A small image classifier, trained from scratch: 3.56M parameters, trained on stained colorectal tissue patches (NCT-CRC-HE-100K).
Rows from block 4 of a small image classifier, named by matrix and row number. Rows with one number belong to one neuron. Each number is 128 + 24 x the weight over its row's rms, rounded and kept within 0 to 255. All counts start at 0. Numbers have three digits each.
After each neuron's rows are labels from the 100 images, of 14976, where the neuron reaches its highest value: "colour at peak" is the nearest of a few named colours to the mean colour under the peak; "responds to" is what is common among them. Only what is clearly more common there than usual is listed. The data: stained colorectal tissue patches (NCT-CRC-HE-100K). In brackets: how many of the 100.
# fc1: MLP up (model.blocks.4.mlp.fc1.weight, 512x128), inputs 0-127
# fc2: MLP down (model.blocks.4.mlp.fc2.weight, 128x512, transposed), outputs 0-127

fc1.225:119137136100140115125121098138144128129131137149069109113134120090111141134119134167162142154098140142114139171107121079117160101142110170154079146137158131126121110148088170132131117073124180118124121172148102203111141149096127112143132121118149156141112118091096127100153109145158134090139133093134100120077175167152145152121142130121159126149138146135154154128120143121151107099110
fc2.225:118099115091122130131075120122132135113107157127113140154132143138119174090167121093112088107154159155143081098116126149146142146166133171151170113130164173163141128120137130127117074110143187132117144133180155116122106136121135137166164151147131125105116120133135160148168118107142104152126138180150137114161113164159144112130154119081131122152116153098135127117159144131115126177152
colour at peak: brown (39)
responds to: tissue: normal colon mucosa (75)

fc1.198:127108092163157103136124128112128131138142136194095135126157161113151177134134114084116119136120106116140117076146152135093141155144137124124109154079160123112087134146149118093123126100140180136146118109143156116091110124163121109132144078103171143112117163159148115140121110112115110144153092145056127174140138158116159129128106106139153129104099127111130089170158125108136131133162
fc2.198:139132073148123133123110149118119109128175101124133107116124109157105123101143196099182165138170111129133103141110119140161161128184110094155131117105139190142108117127114125155113158160130124118153143099131147119118107126090110132144118143103123106160113151141157121138114131143129139105106155112140138092153105105137139088161119139147118102099103154095178177105146117168102165136090
colour at peak: brown (34)
responds to: tissue: normal colon mucosa (66)

fc1.463:116093107100183109131118173082117068144151111145122119142125100113122124153142135134100099078125135171131111106138120123130129110109106146130092100131118115143167107121144148122112105136081089143127172168120137137148103145138143096182166142145135080153117129148162119126161180130090110099117116147150137130145131122097119134121107092121130125128172170108125168118125107149092143170149
fc2.463:133098103142119159135092135090125155143152133123139113150134112096163128083075136121123148104083154119123153142156147127147105095132123152107119149105141100132115132099137111115152118117123121112094144112099091142073166105118139074116135113154119126122141131106113074109151103117125115145178123089183142155114103154105131089144136115098159078134082082145097119163136143161130120124101
colour at peak: brown (38)
responds to: tissue: tumour epithelium (52); tissue: lymphocytes (33)

fc1.2:144136148144167088099148116064143137153146081154098139113136154159095152112112131170095100173162150126125149150123105120094129141127126093123131092148137116133163111178168126148100141122181118148117118113097127137098131161134162137136118129109137128123104128150098167140118139162118134111151087147117110125090139169125074146161118163170086089117145115145113111104115123125095121133124
fc2.2:160091091153126115104144107162104116119137151137142109153175101102093157164112069125165126118118171133143181121133139140116143153132153119136116125128115171103173114088133183140127093132163157151141128125094159102132150155148096103122145134117101145155165140097113135167139099083120140152129151120089109130134172121159102111089140137133115147127132121167130158118154136142113169132108
colour at peak: purple (32)
responds to: tissue: mucus (95)

fc1.0:108118101125132152116115126166141164100130113105140150125123088134093108111133101096145103137118072135142069113110131133152100133076131109147120122156122136136127149147170155127115114129131141118107083172123121083114107141155123116126099145133125108145133146136172149168118129103174140101183190126115108148129097183125130132124134129155096147113101133108142117092133069165171138104110
fc2.0:137112153097123106088103125126128106103122108141125109052147167107123096134097119103141153109108131091112105160136138129131080150080103127172158087149113145119127122088125121128131137146130127151117142113129121179112144142094160119160153154086133090149126107153118165096102149140162133113109155110137142168095089130100084128101160144091118121138157151135154160089149128116160112118117
colour at peak: white (51)
responds to: tissue: smooth muscle (66)

fc1.384:071144142147139117143150101133099086151127124177157145115140178128089118141120120115120162181156117107102153131091146107148140094135134131109112140138136088105106162096102171131138146099127127071130144113130142127172133088096119081135144146130118164121120122143161158156144136093114131124124134130117181133103126094117165091109144129134126111092152168104114106155076115121146140148101
fc2.384:098161135131146159128123091104151121142160074122134128147151141148094126101149115161106163144125153102173128141153155143140091138155080149156175143126119174113136148161106149124133123149098156128144117119123116167128144121144058140099122118153141064103137129143163128153125150186177147087115114091109108117164130144102117111138098113135163146123126126150121136117125130135104082118134
colour at peak: white (96)
responds to: tissue: adipose tissue (93)

fc1.376:107123112143139119112130148126122162158138100170118115107144136147130133116113086161141191093129114100128138102107119146129123157127111139137122134154091140097129162182140149160114107098154118135114176144176061148126124147160144171148111147163143140117112126179141136170134169094120157115109104135142126115138112136144123140141156131182108162118089126151148154146145186108113140141093
fc2.376:130120090126123145141114108164106099153174131156152115134090124096206150128143139108166148114096119118112133121172086127133118155163152146121122101114120122125132140169124121089115123137130138134171102166109124157110107123133143122097135125128108096173089104104096133168157125142138154135164107098128114094135125096124142173158176139098096113118150129165125093097120167108130125149087
colour at peak: purple (27)
responds to: tissue: normal colon mucosa (62)

fc1.34:119185108094129148172172120129140134121141145124114134122162114112152148100095087129148129134123134113166132074145058056120101128126143163128095117141155105122120095145104135143142152165119132121103149126091139131154103142139093134133094144128149125113099148126135139149113130145116105093128112118080113126106070149100143127078094125149112091103140135131157101120126087124158139136165
fc2.34:149124098125115099108141128141128140164134102112116095115159147138128146185119098128154152163137151135147147113151091135136110171154122132104146135179117110160102127171164109152136145121136114120135155109128126112082128140112100139138126107122125119075127146133136123119153142164140072117115183141062132143168172097102174126153095140149145104103084162141140118126120076152113103150132
colour at peak: grey (54); brown (36)
responds to: tissue: lymphocytes (91)

fc1.364:124113092120139147139110124126187135137135151160107113114118123112138162142117079071135112174095120106129124149113141140123111157104119125142119153156149105143138090144115125082169106126156150128095081132142115169091168142098099106132122119110123084137049122153142098122138105091100135126114131129118091130120111180130122124144107132119123087141068122083135109089119134130149144130127
fc2.364:096110115102116135105175111131169129129166165116086161113115105134129131123099110082146158111120139104128126132103152166132143135098140129122136132116126137112172109151134132152155119120180128149144144120130158080115133098134115117109141122076091143118126140105115095165150138132106188098132196102092145117153098117124108105169125144115089146178145124119087124125103102127096107103088
colour at peak: brown (35)
responds to: tissue: normal colon mucosa (83)

fc1.9:102131156082128106173113160131155133122123128156119122116150125098135129158172130125153146127124157137141086136142107130124149174093087144144127130143117145165146085099111127065156104111104120086147104112155083100134106126146092111126142106183129132153126093150108164147116138144120117143126107154182115172141138126103167135144122121170165124124144153108132079141071145130113146136135
fc2.9:162118076102124146143126111116125128113104132175118101090159125115151094145126176141112097146088176125123120139130135106167104135146140132121090149136129102133167093128154105126161130094119106165125127141092132187097146108136112148152128091165104149129118136118157113125152148138142100143166102091133109127131208097135122123145132110105131130132178113110140077148168147129104104116134
colour at peak: purple (27)
responds to: tissue: debris (98)

fc1.152:140169108119105142147100141129137122113121119137098100099106084082151078109159120130114092113093139177100124158166088121109175092099107108133110135150134103135089114155123102096135121151087115125112131142161114091166129126139115106171152132140155104153105132133145150120132157141135123123132109137099128169138118111174170081090125072141102105104119141096111114119145138130108091154144
fc2.152:124143131103185149127116165149107085124082121114120105100129139097104172134144147130139103128124117132134127135180142086115136089108128115133097140116158088143128130162129134164107107118127117080132140102112137063079127148132131157148111104127125124116099123126140169147134120159087143111130174083117169123130160139153141122104143128153091082167131153148115169139119161125093159104155
colour at peak: pink (83)
responds to: tissue: smooth muscle (49)

fc1.104:146137154108088132132076114115146120146133123131100111139120173134139161152140122146109130189111141135119111165107142180069117195128108125161111132099117142098149119109139142145128136150118135129123119148168143149152097176138105114157132187132125115139089121127099146169152132087107142107131112154121119155102124106097130159133099136143099111164096127139156191150161131150138103122121
fc2.104:135146101108158164134104136074188146125077133080137120093108156145138149077104118112107164153136136119136104111108146131148143154193095114148121133135192112134135129171111113140097133141103125126142111140101122112117106126127106116156157138160090147100106093100135117155152126128127152113171132133146149148113134122091164151104102141096100118102136156132097117136138182122133102107155
colour at peak: brown (79)
responds to: tissue: normal colon mucosa (99)

fc1.299:101145137159112135126114140158143124096144104209162128150114118161106131115150136130142165110122109133140175140141179088134127115147136132124165095148153112145101149151109140120140169111065147135140131155104072133119126095144145136149138129098111179122095180076135122100139118122110151133143140121122096150133120124130132110159163147142162111137126122153149065116135119090119098160133
fc2.299:135138104141110132135089134159132139149102131134087097136161150081110159105110123110116102132112129157122175163106148124133137106110132172145127134177132110109136139092170150124130083188124094117144178165154130134145159155098098136166063130106121124138175155099118133099147106118157116117113130167110125121145125090172105102127126124127153151111161149175133129138118118141131143086128
colour at peak: pink (94)
responds to: tissue: smooth muscle (100)

fc1.457:183118125185095168156092104086110149116119106141099116162127143126141170131150125171141124169159137124114164135109133137085122135116133164113124097169151117157118092106149091081140125140105136138145102144125130158125162084145134119147135185123116108134145115153163135104095099104127104133159120117124140104118126115102122104133161173116130148110099116121124109161146131163102085153166
fc2.457:124097123115125106098122142147094182118102111162149119127128163143109118124138112086138121131096078109154107156140129154118175110113134160140131142139130160105111115137102161122115095157132138162100179141113135144169135142134096118140156161126120111081134123127099158145147097088169129127124104090101101110118151130159147151113156138131139141125212107117131155119112186130133159084110
colour at peak: pink (74)
responds to: tissue: mucus (99)

fc1.500:138110114081114154089163140147079096123146137129145083132104153149128106162139126098124112119145159123148148161136141121100142110148098095125107121097183149133141102095121168175135119143148153116122119140170136138116073153127112097095128127128146118142142191110081112127091132126111136133157117159120122146085121097153096118134122090155096131120143117142140084135129079135136072131134
fc2.500:094162098063116132107138128146149133151142129089116119140142103174114128122110128151146138133167142133101124122153133140141191088125100129111108149149095111136141119107101086137146108124141116105134127134144117118119118151131150140142119088125103093164141090138138071104115084183132104094126118129147149111109079113150078111143111106137144145141164153150125114128076087077134134115090
colour at peak: pink (86)
responds to: tissue: cancer-associated stroma (95)

fc1.58:140094121108120139101123122119148161138135156140106164075088151121099141159132116098150120151088138080148095093140184170136097116112076131098129110127147174116131108109131153137137135117091067120140089145095151118116127159132142136146159152170167104100113167109058118120131160135117149135119117135154143160116120151120117136125137148156130101155157115137133161152114117123120163116129
fc2.58:125125103104145178124101109134112134130122146116149156105151147153130115120109148123175133111093152146128138155161142163156125126099145100139097145135139166074111119113122133091169181156143163119110125173110132127086115141131137124175171088132075109103122149117164137146132117115104144118082140111107130112136123092134151110110136123146108087111179124111117114093143093145071110084124
colour at peak: brown (83)
responds to: tissue: lymphocytes (82)

fc1.169:154137115120118077123189103133177153131134116097144138118188141077113095125128132113136106137116102103124162177151121116128151143119104084142064128124145101108189129119143074133092139141090118118138145135144125169133084168124132115116077102171138109131125132127105111118158104132103126135127116106155111128131108156110137146157085141117133145110107139143097114109136147156152137140151
fc2.169:116149120145136133125110159144118153125085093105122148114164114138096145099178105106109124115096108087151159127152176094136162160116099151137096163106099135134106166127152107117150093143091140132141121127134181144123147135134123123153111117140132096111096111160145120122124171107104166154111093139164136111145118101104095094158103164166127165134121144160084124158118104157091106141095
colour at peak: brown (60)
responds to: tissue: tumour epithelium (79)

fc1.103:092108123173157123108134127080168161090109155183124142119149108153151165120107144163118120138104101113150112106087108134145118119135119109126112106134150144129138160148176133133131139150120141157154133145126124139103108108142153115102150144144126106100127162144130133177172163121151114164172111137112147122076149103137073119123103165084102152127124137091104111132096153174143107172134
fc2.103:163144107118117121132092121102107127140111180111135133122097118092071119124145117127171111136124142090123158155105054147107103134110145124176128091108099153094168079131121087078154107103158114127158155162117137141116160142114111130112149131110111128148119135120099146106163162143136134146100152132103131128121162128099137125097173110136112154099170132135111150157095130156161097129129
colour at peak: brown (30)
responds to: tissue: tumour epithelium (70)

fc1.245:140135134149132150130166131143125104128138117145070176105167134106168120077150182149131115131159081095125104146171106108135114138110161090122115136154134145138131121169117104118129101133139101132136112107143115129184098103180177145162142112133145130116118102154124157125114135129119147152115109139120139158144086154072113176123116120117127130100122125153173099091091100125146119158127
fc2.245:131127169096125128132121174115090121139118136133131107102117140148104153145128126134112159175095146092131134111104128129106114175112149125128156154161118140121126092117148149119157136146159163097136137123116161137119174093147108147185125131149093137131155167098169162151088157105138131143124128161100146147153160153093143125186090117138122108106131134120099096148155098078088086118127
colour at peak: pink (76)
responds to: tissue: adipose tissue (94)

fc1.449:098123146137146136147129115157136147076164135139126097150141087155137151158134119137083113159129135103094157086105140121173109159095096111124105160117090080141144081117152116135134092122117101137172113129139143094140115091153169106136150171140122119155092139122121102118084154144142139147115134095107112113110083157096096148153182139134130120136143158147129095149092115144142150132153
fc2.449:129120088097113108135116118120086113104114097087096123108143150152102113068132156132110137116127147135132118157081142078111110111110148124103124148166111145102121116121109137161108161112094177166125080145112113073103111170114111149123151111118151089078138159171139125116110170168134100132149160125156106106144114142118143131154142104126128125169137132134095124096116167095110138140120
colour at peak: white (91)
responds to: tissue: adipose tissue (94)

fc1.333:157148102156133115111119167127148121108126129122121121115137103136107137128108141110122127140099141124159108161167144124121131104125135150149102116155139141133112138121145121087094159124162119094119137135139146142116066150155138133095114153137144092087148125176110106059102129146105111160125145167079193136075098135145151102103149162104138131094121154085181120120119095097111116093115
fc2.333:199133135134148136142096123097138122137110098118128102142089080132108108115151113135123138100085145139105204101109093159127116079146148127132090075126188145103128142126147156115137110102117136133116110135155146148137136167117115122075145142106136158143123110132144151142139123105144141119127124119147160152125131106112107096102129084136091143121107129125114175113099123103145065092123
colour at peak: brown (36)
responds to: tissue: smooth muscle (77)

fc1.494:149097161166098143156095134131129140156097164133086101089147118136152153116084156102156127110186151135104136117151101142139070129134125101117104133085156112093133135078115158121180149133129160167137099131125118097132132139112160186114099120121106098124153122094115136105154143124136097099119134125141118117153143119111154123160131101136145110124117139139124140123088152110075130115180
fc2.494:133138130122160108126131108114120084143123140114150158162109141101113156154154097112146109151108118173128120117115105129100096120144103157085149130158176116109141105081131147110142112178180207121135157118098148151113145149123111147104114104076143147108172148126133138166118130112149172173142160109135168120161117131113132108136100151140145117113146141121134132140134153114091163175133
colour at peak: white (62)
responds to: tissue: mucus (45); tissue: tumour epithelium (38)

fc1.35:097136153146120119162157086122154122103154131157111114186098086151135102116178157108133189118143143086121108142137140172108153150154171127123132147143082134128133139177126124131124104110119109110132159084141149138123150162126160144205154120108159083133145132133120119140122141122099142114105128116134128166115116149141150140138114106169112135158146121118145089152088110137096133109095
fc2.35:098154128135163132122158093144099120132181116159136147165102130146119099185145093103142137103132130145115140074122164137118127125157105133144105082108153098136126111128114118135139139115131127082128084100110168178127155152150106124129110127086106137115106099160169114096172146104130112117148106164197115118131111137139135138122109068154135108164112144125141109094142144156128108121145
colour at peak: pink (69)
responds to: tissue: mucus (59)

fc1.215:139143146171094112105173116117138182113104097122121119128147099095136138151119151118073092130167124122134103079175127131160122124103120106141135138123156171081094128097155165117129150111137142126135150129165108142141125119117158109162177156078120095153094159111126138155116145079172172092118116093118100136146115117137122115164165109147134138138085134117119118114127147120109125121114
fc2.215:124167174136173127140137133123120120123084107171145065114108125125135123135097097159131108083161128118124120133143107102118159133140155155119091167127131124090143155151130138085124111149126067085114140134069132134136143107120149134085082178155116141140131117134107104143151132141124105121118193103117106116123164111107115152140148143179149145134140079120142116116141118139126128112165
colour at peak: pink (88)
responds to: tissue: smooth muscle (96)

fc1.316:149129147135119154159076183139110106125107133118114146175180100112123144146123130128166141148111139142086094143142141122130148114103116129128127124153157124116140168105082125107097094178127165115178071146096115086095137079131177153130111152138120111110152118103114103133123124142085160103132101125129126120149108086148118140120100093170128150128124155105105139141111106163119123153126
fc2.316:162141111123195159105130147143143108144100170119083133146118125130103127105182147156113076110134110097120138109096113155120089146136086163082139085118152131106148108117099098113131113146109115149084125074109095100146113165156129134137137155138142096142161109129108107149123152121139139139116107178176109118121091149145158147126132172138128125131126154149133100119144160138123114113090
colour at peak: pink (72)
responds to: tissue: mucus (78)

fc1.265:106123134119108108116141158141173132085136120168142117153147127133111144145133108097135123138094133133146164116127116078174151105134145084122153161131143081077122122100160108123076201096144126105111110116133131126127165152123121095125125163117109100146123152151135130146146157103098125128131106147134123137119130159074079190127125175168148125157154152141121131121114117135131081117121
fc2.265:193105176158112128103113086132105132125120123106081097112104150111085145136110120136142118161104127113127100132101134121134128126128165126145158155131101139179124108113093105163186103166169093161171147091126104110082129126145160133117074151123124144153118095124180114148107117131147128117116120144131145119136083112107104117129125142117110141138174144108150157091107111137156133121149
colour at peak: grey (50)
responds to: tissue: smooth muscle (36)

fc1.347:120183139117110141146097117084161156086141126145133144119156114117123086123120146105117113156184078112099105123137135127100140110120119139106105146124154127089126121156125145136143182068146145143122174197115140158158107116106126131126121136149143109139110177124117105158113107158118186168114121079120149132146115091102137119108126134111161129128115101134119069146127142142129140145112
fc2.347:116172100094090142129126103153157126115119175133158126114127114169139115151122095126126116158127133095135114088104088123166133129145121105121153102114139058101150114122100136126094125129116111106109102164121140121126127173131180133164122138137128119166122129131115140131132124120082158140100095152124123153156088132129184105132100146134169051127163170150141135123104085132115146138112
colour at peak: brown (65)
responds to: tissue: normal colon mucosa (71)

fc1.370:158114137135109185129127138134159162112115107121110153152157134122127122094096157106064077115104138095067146157134126122121119103138111114125164110157137141137152179111081175147117115159158099108125184148114131115164139096086152136146089147149129111132152123110146124135167093110121122130138161100128120110150104138116119184126148142154128128082147130115105102149143148122125106121105
fc2.370:131106140119116143121144149124131127138169139092151206080149144069131125155138158076138087116158187136147160140159131174092136160129121116163146130080116150159134118149159159129124113135114118141129119122129127132147122108121151120110105147133139131097151152125133155136132118143107103115098111088147148143152154132098157100126151088135159130140104108169139114078122144150113183152110
colour at peak: grey (71)
responds to: tissue: normal colon mucosa (94)

fc1.3:118110144135105135152108138189110092138137124118120161104128103146164117144129122086113119129105121121126103141081135105146152122131118139111130073105122141093091079126129118187136119147148152134145143098136161162113146161145125126136159092133132101148147157110104111098121153153112119120077127109169060130168146137132131132113102132142062116113122163108177114137098144114128114137078
fc2.3:162104104117143178139095118132103170128147133149123138129155134093156103113106153131151100137135123119161134095120140189134111108127080110141113151129116136160106163135128114083115109115148135123147133131098110153113146102097151122139092161155172119117120140113151168111133111112135151146170159118128083139130127122169117129088145098155104079157167134150182173073141120114132166127132
colour at peak: grey (57)
responds to: tissue: tumour epithelium (91)

fc1.207:136132099122093120126137151140148115146150163143143124157105110130194091118148158105130107116106154122106108094126162085111188125137112156151126150111164123150104119148149122113118162136115124109119129172089111136145126145128178144121143141128143104152112110113121119087144127141125187174117122126150102092132142175085125165130150097132130109147106076078099125157157115168126161116116
fc2.207:160129142137133120127135111159108138123126118154113134087169151108105158161128135095136142134126119119144163094129129140134137149098133078138113128126130162138127168135113138115142105071097182151077124134129136105176198166115209116156083099126138126121106161092117122147142136149104130116148103133154129134122097117112090128118141156115154124109131105122161119097152134136159104107077
colour at peak: brown (81)
responds to: tissue: lymphocytes (52)

fc1.252:133122113103125175127122115128066122128077134111111154149105130132118123094147156093112110144099104095135127168113141135132140133120154128121116150128166150151109142139189099101086081139177156142132118152149134106132128165121135094123143171164145130149120134109133138128110146108150125110096100154095148164110153145115130129149122103159150130116142134154105090077140214117112136126165
fc2.252:143125174093140124125078100138162101133109127148165118145089122099119135161137119100157183127095151128093158134132136130119150126145157109118146104166164113073060142081131130135117128123110091143072104149103137101100108128114081156173106160125114102098141121126131115131109115124111115162121109114093143144127166147113149145152078137121146131116143127136128132094170150153147142140138
colour at peak: white (84)
responds to: tissue: adipose tissue (80)

fc1.330:117117119099099096108104140116104103139140110136119106108126127108140104124152126101119118152137108084144098136102103094136149138100123134200091105132142136098149152137122115146096148149186121131110104182109136143143109127127120143145129106145097146099142097104122089151139128136136120060162141159122166103043137123151128123158124108118082142144139143126156137120137177171139110159140
fc2.330:112114079106155098142113106117113122150101134062101139126107134141116190134100128175095127157124115131168153097085134139080147167146143109160130099164105109126146137146166115137136106114147148121115105130142097131133071109154143122112143150122084132140140165121133173146096086115128126104107137134101093162157097130144149123158111114122097099120133112108131085175161110127133123114123
colour at peak: brown (63)
responds to: tissue: normal colon mucosa (94)

fc1.465:112128153122112106127140118129116140116096092095087162117151149153098140140117131114105123135112112115149044136149105093127113135152176152137123122158145147134150126121115123130116107099129088143094143138098136157154167119063106112119136103108108126096137136099127130134127128112147157109086151183164106072094104168142142134079096101145118104132106114129125107153148126143116173148164
fc2.465:103142101099122113166165116105119124154096123112143135115162095143118120116147139090132107120175139120148134140109111160164131143108158094116138110144108136097164090131119101097110123085093129147109143120142121132096115139139111108118112147159131132121125152094126145150152179157139186118140125127143129126089174119135136123131126138166125107099126128186137139138050082102159192151149
colour at peak: pink (64)
responds to: tissue: debris (100)

fc1.174:166125142160145152142124137143106134144158131120097113169159116112127150154108129133105107117128116112138137147140127139116181114182099097132141138169120121119111184123173116140118151128168161068140129171144111087126068165070091138117146116119099166098133148127139121152150090121115153136119163154152130143116134100104156138088130121109121164153132164107129184126129134108125112147113
fc2.174:099138137123074120093106148161114129131133114139142090156140152178146129102151079107135093106130131132141157136079090145125183142133134104115135136153104116146146098109154149115152133190146114082136132131136070125147098134154110128142162131162082163103161188125133100105095141130137109140115108149121160122145095155101095108122149128156127132093146091132109107127121135116123135134166
colour at peak: brown (63)
responds to: tissue: smooth muscle (88)

fc1.428:132103185085148153092118164169118119136142105146135097125136154105136127128132129136138156153139159125084107107172095136182110136121120116149111134121133131118130147146101144129126097084145126123132078132127099112139131152147140087115120160103136138090122159118152109161127168129156148130136188140151123116116109159172140163140142162129158125118165122115114162161099127180150187146090
fc2.428:153093100142087163144129149079123088159121086131140152127134058170163143115140149132122134118119165169163148145144124102114129128162153129097170140080096120131141132166084134089141126104133126125147099111158129136122133108113097114116124127141121161137153144125129092145153138097116102136121172088158138133105166139154151145116133128156173143117149116120148167181124133164158131145118
colour at peak: purple (29)
responds to: tissue: debris (99)

fc1.446:135144142141128132175130136107107121105100118150161135078151130111110113116143134126136132109106147140134108093133121092082181120151108134158129135149141120135152126109110117160130150154147178146188140138104149101132177103121143101163135186120128115143158120148133090130102098175105133114064124128096147117139118110167103105146097148112083147110115079147163115130166145142166122135136
fc2.446:181153099143108111162127144124139083093114140092099135153144129119108116142150110147173130110132137103102140104205131151099157131124140145110122104106129127081148092173136110158141175104128149126152131181126164105101125153141106151110181116126151160120152119102135127117146092132114141156108115111121121138159132098087110102125129109121145113132131122155159119120078094136092079119147
colour at peak: brown (40)
responds to: tissue: tumour epithelium (46); tissue: normal colon mucosa (37)

fc1.180:160124135114122160161075165097131131111133176154119111149237125102137119073130127156122133128118132119133136128132124159164113184097099121107107116114102152103081129135101130146142102127143089126144156126123115144132150141150172147157117106150166129113142141110130106181148113113158123156147116080129116111153106129122111156145150129155108110131112120122131134158122129139111071134131
fc2.180:096109124145134100146122172109131098134115139154129154138120156121130146125158155135144164083133096127166140088153132132132109159156154113100132099167116143159094120163126116111133116101154114145130086155171131126160085103136130118169148111118095104151134164107086113190106117111079130105134082136119168097136108146127123124115136099110104112119137126086116157123134118063150098128090
colour at peak: brown (86)
responds to: tissue: normal colon mucosa (72)

fc1.315:178098113095119119135113122121124122140158128158121107135154131177132112104173146133122161127132139103161166157125147106119124140182138110146131159125159115125126107132144116137134135113126114131075135125128134188182122092075142120149127105153148159117140164145155135156160111172120124149090154090070122140144111103130106127100069117108092162128152120127137086122151146155088130125134
fc2.315:130108120124148140120137147121115100135130131126123114123162176123112140141148138125105144151127126130103124116151104157157123125088127128106142122088126158103126127132144142097139181136157164123127139095151114135141123102123144102121089121118113171131122172170085201104142131148164100105079121173114131102116106138126094143115139120145105175136092164118141106101048108066134152113110
colour at peak: pink (65)
responds to: tissue: cancer-associated stroma (51)