A small image classifier, trained from scratch.
Model: arch swin, norm layernorm, activation silu, depths [3, 6, 3].
Rows from block 4 of a small image classifier, named by matrix and row number. Rows with one number belong to one neuron. Each number is 128 + 32 x the weight over its row's rms, rounded and kept within 0 to 255. All counts start at 0. Numbers have three digits each. After the name is the row's rms in percent of the matrix's.
After each neuron's rows are labels from the 100 images, of 14976, where the neuron reaches its highest value: "responds to" is what is common among them. Only what is clearly more common there than usual is listed. The data: stained colorectal tissue patches (NCT-CRC-HE-100K).
# fc1: MLP up (model.blocks.4.mlp.fc1.weight, 512x128), inputs 0-127
# fc2: MLP down (model.blocks.4.mlp.fc2.weight, 128x512, transposed), outputs 0-127

fc1.188 095:172153192104062083167108109119119178129124137081161140130158136110165168170164164088084120161115164138053108128126099119096143103154135101205094114157135141147145183170107120105119129140226156112066157126064088158167124093145137122189137083101120154101125164166153094135143169110136123114146163156177151080118103132165081149150112083115177125138126161137113135087150160201115156135133
fc2.188 114:172157128096115079144139064160159133124059139104116112174114114151105189152158120179110164128062136180154105118084116161149113106164174109099157166160132143126142134119128185143104172172105123157124075143097110099148096185097140114136130132139115094089162137124170115143189171104143142159075156095127122108085153133150142109086086157147194102213118071098150160094122108208120149171086
responds to: tissue: cancer-associated stroma

fc1.424 097:162124148149162161135151112099209138134162181160134114127158135074149090047130139118127144061141106163130151161124177126140093060149113127098166129142111059096087122126061130139145158127043164170130114108169106131124176086132168154106191129099095132153132155140187140070145129131165101145133085095133117152115051189134120131154118080164173130129118143104078081144134135100093172134114
fc2.424 098:156118173086118105133166098128162113131106192046164150177149182112096121163055120120108132111129112095145101205142130142096079149176154124149092093155093157130170126095118166122135130118147135134169157180126081182150191123168136189142167137153188146107132158132145142134159103092160142162165108163126153106156142118086109209146151157111155032127095139111149099105120086145135179109145
responds to: tissue: lymphocytes

fc1.278 103:131130117136085124069091108109168084094147144149202093151106193084137154168175101135190194115148105130091104171138094139092130151178149125165193142121132120101134137127139095148168174078114113130054097134081156081084163132118152139164136122129101138181135111136102188111164101122143095134177154188117135180169153104184105144158115126080147149091170166136198123115127143096162116103091
fc2.278 092:140156134097061111141114167092111108045149119163175133189094155116110203168186112145154156155105089147085131128160156099122096080089092170163142139183122102143098122101083135151175140144132130136089090187138213062099085143100171076076109141111084103118109144168139142131129169094173191086119144155142149144128085150122114127147097091136099160141140122102136081097172117114118159127102
responds to: tissue: cancer-associated stroma

fc1.211 100:146100167154212149123073081118092155161111196117104088106179119064134111038064145080162117130170063118115223086131164125104140102153152128113114131103129167142115119080087160121155133095104153133124074100133097139119125110108151133141111129141125161127164168177137097164154060129162100119131157122120161093108172103113093109141127121156100129111131118108143206105152151120154165069168
fc2.211 108:120148186119105134125143049119189103078151097097165108189152176179175164118083116133152148139077243125129154178154081100119143175150149129154079185144113088088107142098111100080142167134121147115138104137107094163145114116113089109086145095117072182137118103138163175148180056091133104144140193122117137117119136135126131129123080166149116129123132158118144083109146090188111123143118
responds to: tissue: lymphocytes; tissue: smooth muscle

fc1.216 089:116093121138158101119141139199172169154131145089150145157150147075132148135115099132040086086141097104140159115083163057061106136078113139116172119111145142158206087124134163162114165136129138095126166156099205137141131136159059116089131117183107134159116149172163158105109129102144184147069105115114150129150103170096165128124129087118183151144077129115088049123115139168100146109164
fc2.216 101:096191177143112124142107151124156155065141166108184172164187149120121192170096139095136161145170068131099143104078121113138182111105117163095116139151110172139161126095093096170055130123121123124097170118078104130062098125140097096163083161118128121146079153114162076097143140116128099149136135120100113118127079176128168041071150107133096115134174104164147118091095128189146064144118
responds to: tissue: lymphocytes

fc1.349 089:118176169141126132145062126111105147101116181138098185182141132129105142118136155165157098123118140137091182062153152103109112122126047063147063087115109166136102132055133080138132096127140182082105159140113157092088092088190145203143129109051131127125132176152145087125148085159067187092083085079106187095151123139151108141138107140112143134112153102114133112145118136132123125092147
fc2.349 105:164048091115130122129134058103147106162166127121083114120173105152084164070145175068160165077084075134126146116116090124149086118113150108086103176138171126173101169059123113153095064102105119098128113130087091126137103141129177100130148090142145134094095156092157140141164160158163104193168163114172132109097078114115067112116128122135130119117174141192150189166092125137128119137189
responds to: tissue: lymphocytes; tissue: tumour epithelium

fc1.505 097:131116143128126111100146097109163127081128137140160103160154095153116158130126158118091088208124141138152167186129138096101132118153105141130064093166139126076145088153160158112088128079152150085117068177032148117110147140091199152127153101118175178072155170162156071146120127119149146124132067081094117117150083172065073091075099159113105101131130141122143129103136140167135141072072
fc2.505 103:104109143120070087083124070163109101137170135173077121094123154132216141048105101104142106061107124120083181089103124134198115156171142113121112075123163122103162135101146066138113105152119146058152124145149120172123139095106118085149163078146173167162117100145095130129116106147142129096050119115132156065097106097122157165137155127149101110140156122158122112084099122139126095044089
responds to: tissue: lymphocytes

fc1.80 102:151100142101154086184170136144148134127145105184113120117093096089047113139147212111126186121112172152157091123108103192117181169155151091145128100102105139144192102113116138124130069141106153186228192117154093140170124158141130157165122078147137115127141154113146174105158169078186086141118164155123125128155106104092153094073120149149174141163106125134138088181116128104106095123102
fc2.80 099:159141203123129088132185168098133097152157105106148149156101113153146127117176173089084164109106111175126134102173106126119072084047100110108193145103164102145158174131157105163131130114149128149147145069081107085156119174143181170200176113146095126133124108075123150157109115102102105164073197131174148095134083127173142074130138128119150147058142150143149105174116125146132172173132
responds to: tissue: cancer-associated stroma

fc1.218 095:066092128105131078110155175159123171127132139160115100118174102124178091129167147161191032154119152105123126062132128122137050068133107123133141152136152138101118235109095098114130112120090158104128176128133109144159055120168122143111120100160131140095049122127097090105125118128083141150108113126078123108091145169153140120133162167116150135129159143136100139133081096148043175124181
fc2.218 113:178189077128065153143063076167143117150139149117155184093146140105173163145186110118171107171160135114153116158153184123147152153141155161164154123168097102064105174112152116108149112183122164163130108186146128133107130120104163136162177105068121154136160105124085132071137091124149085155146149070137112121060115122151159158138122176149053158124079087088124102144134081135176123148093
responds to: tissue: cancer-associated stroma

fc1.477 103:091121070070109108098122060124152113105153067114081099139113164105052113135179099183144119116202167133149155132113121123120123173144120128112083107071173120184134143091114112133152118088174138117094108150138129157131108101152110108064178136138111082161086133118172161098062185124082172117129160109129060130102135158069118150131156136073112150054126106162121092143115074133132083121142
fc2.477 098:197112095114107101102165104184178162077061136159103109152172157163132143094177082155127145079073131092100097121114096150136153114125179142156160106174138165131146164099129144173165128151147103116149198124160147124167074121138092148104144133087140138162132101127176097112170188159103113132144212147121110128114064123172138124160091105126132079138168065142112117112170098129155167168197
responds to: tissue: cancer-associated stroma; tissue: mucus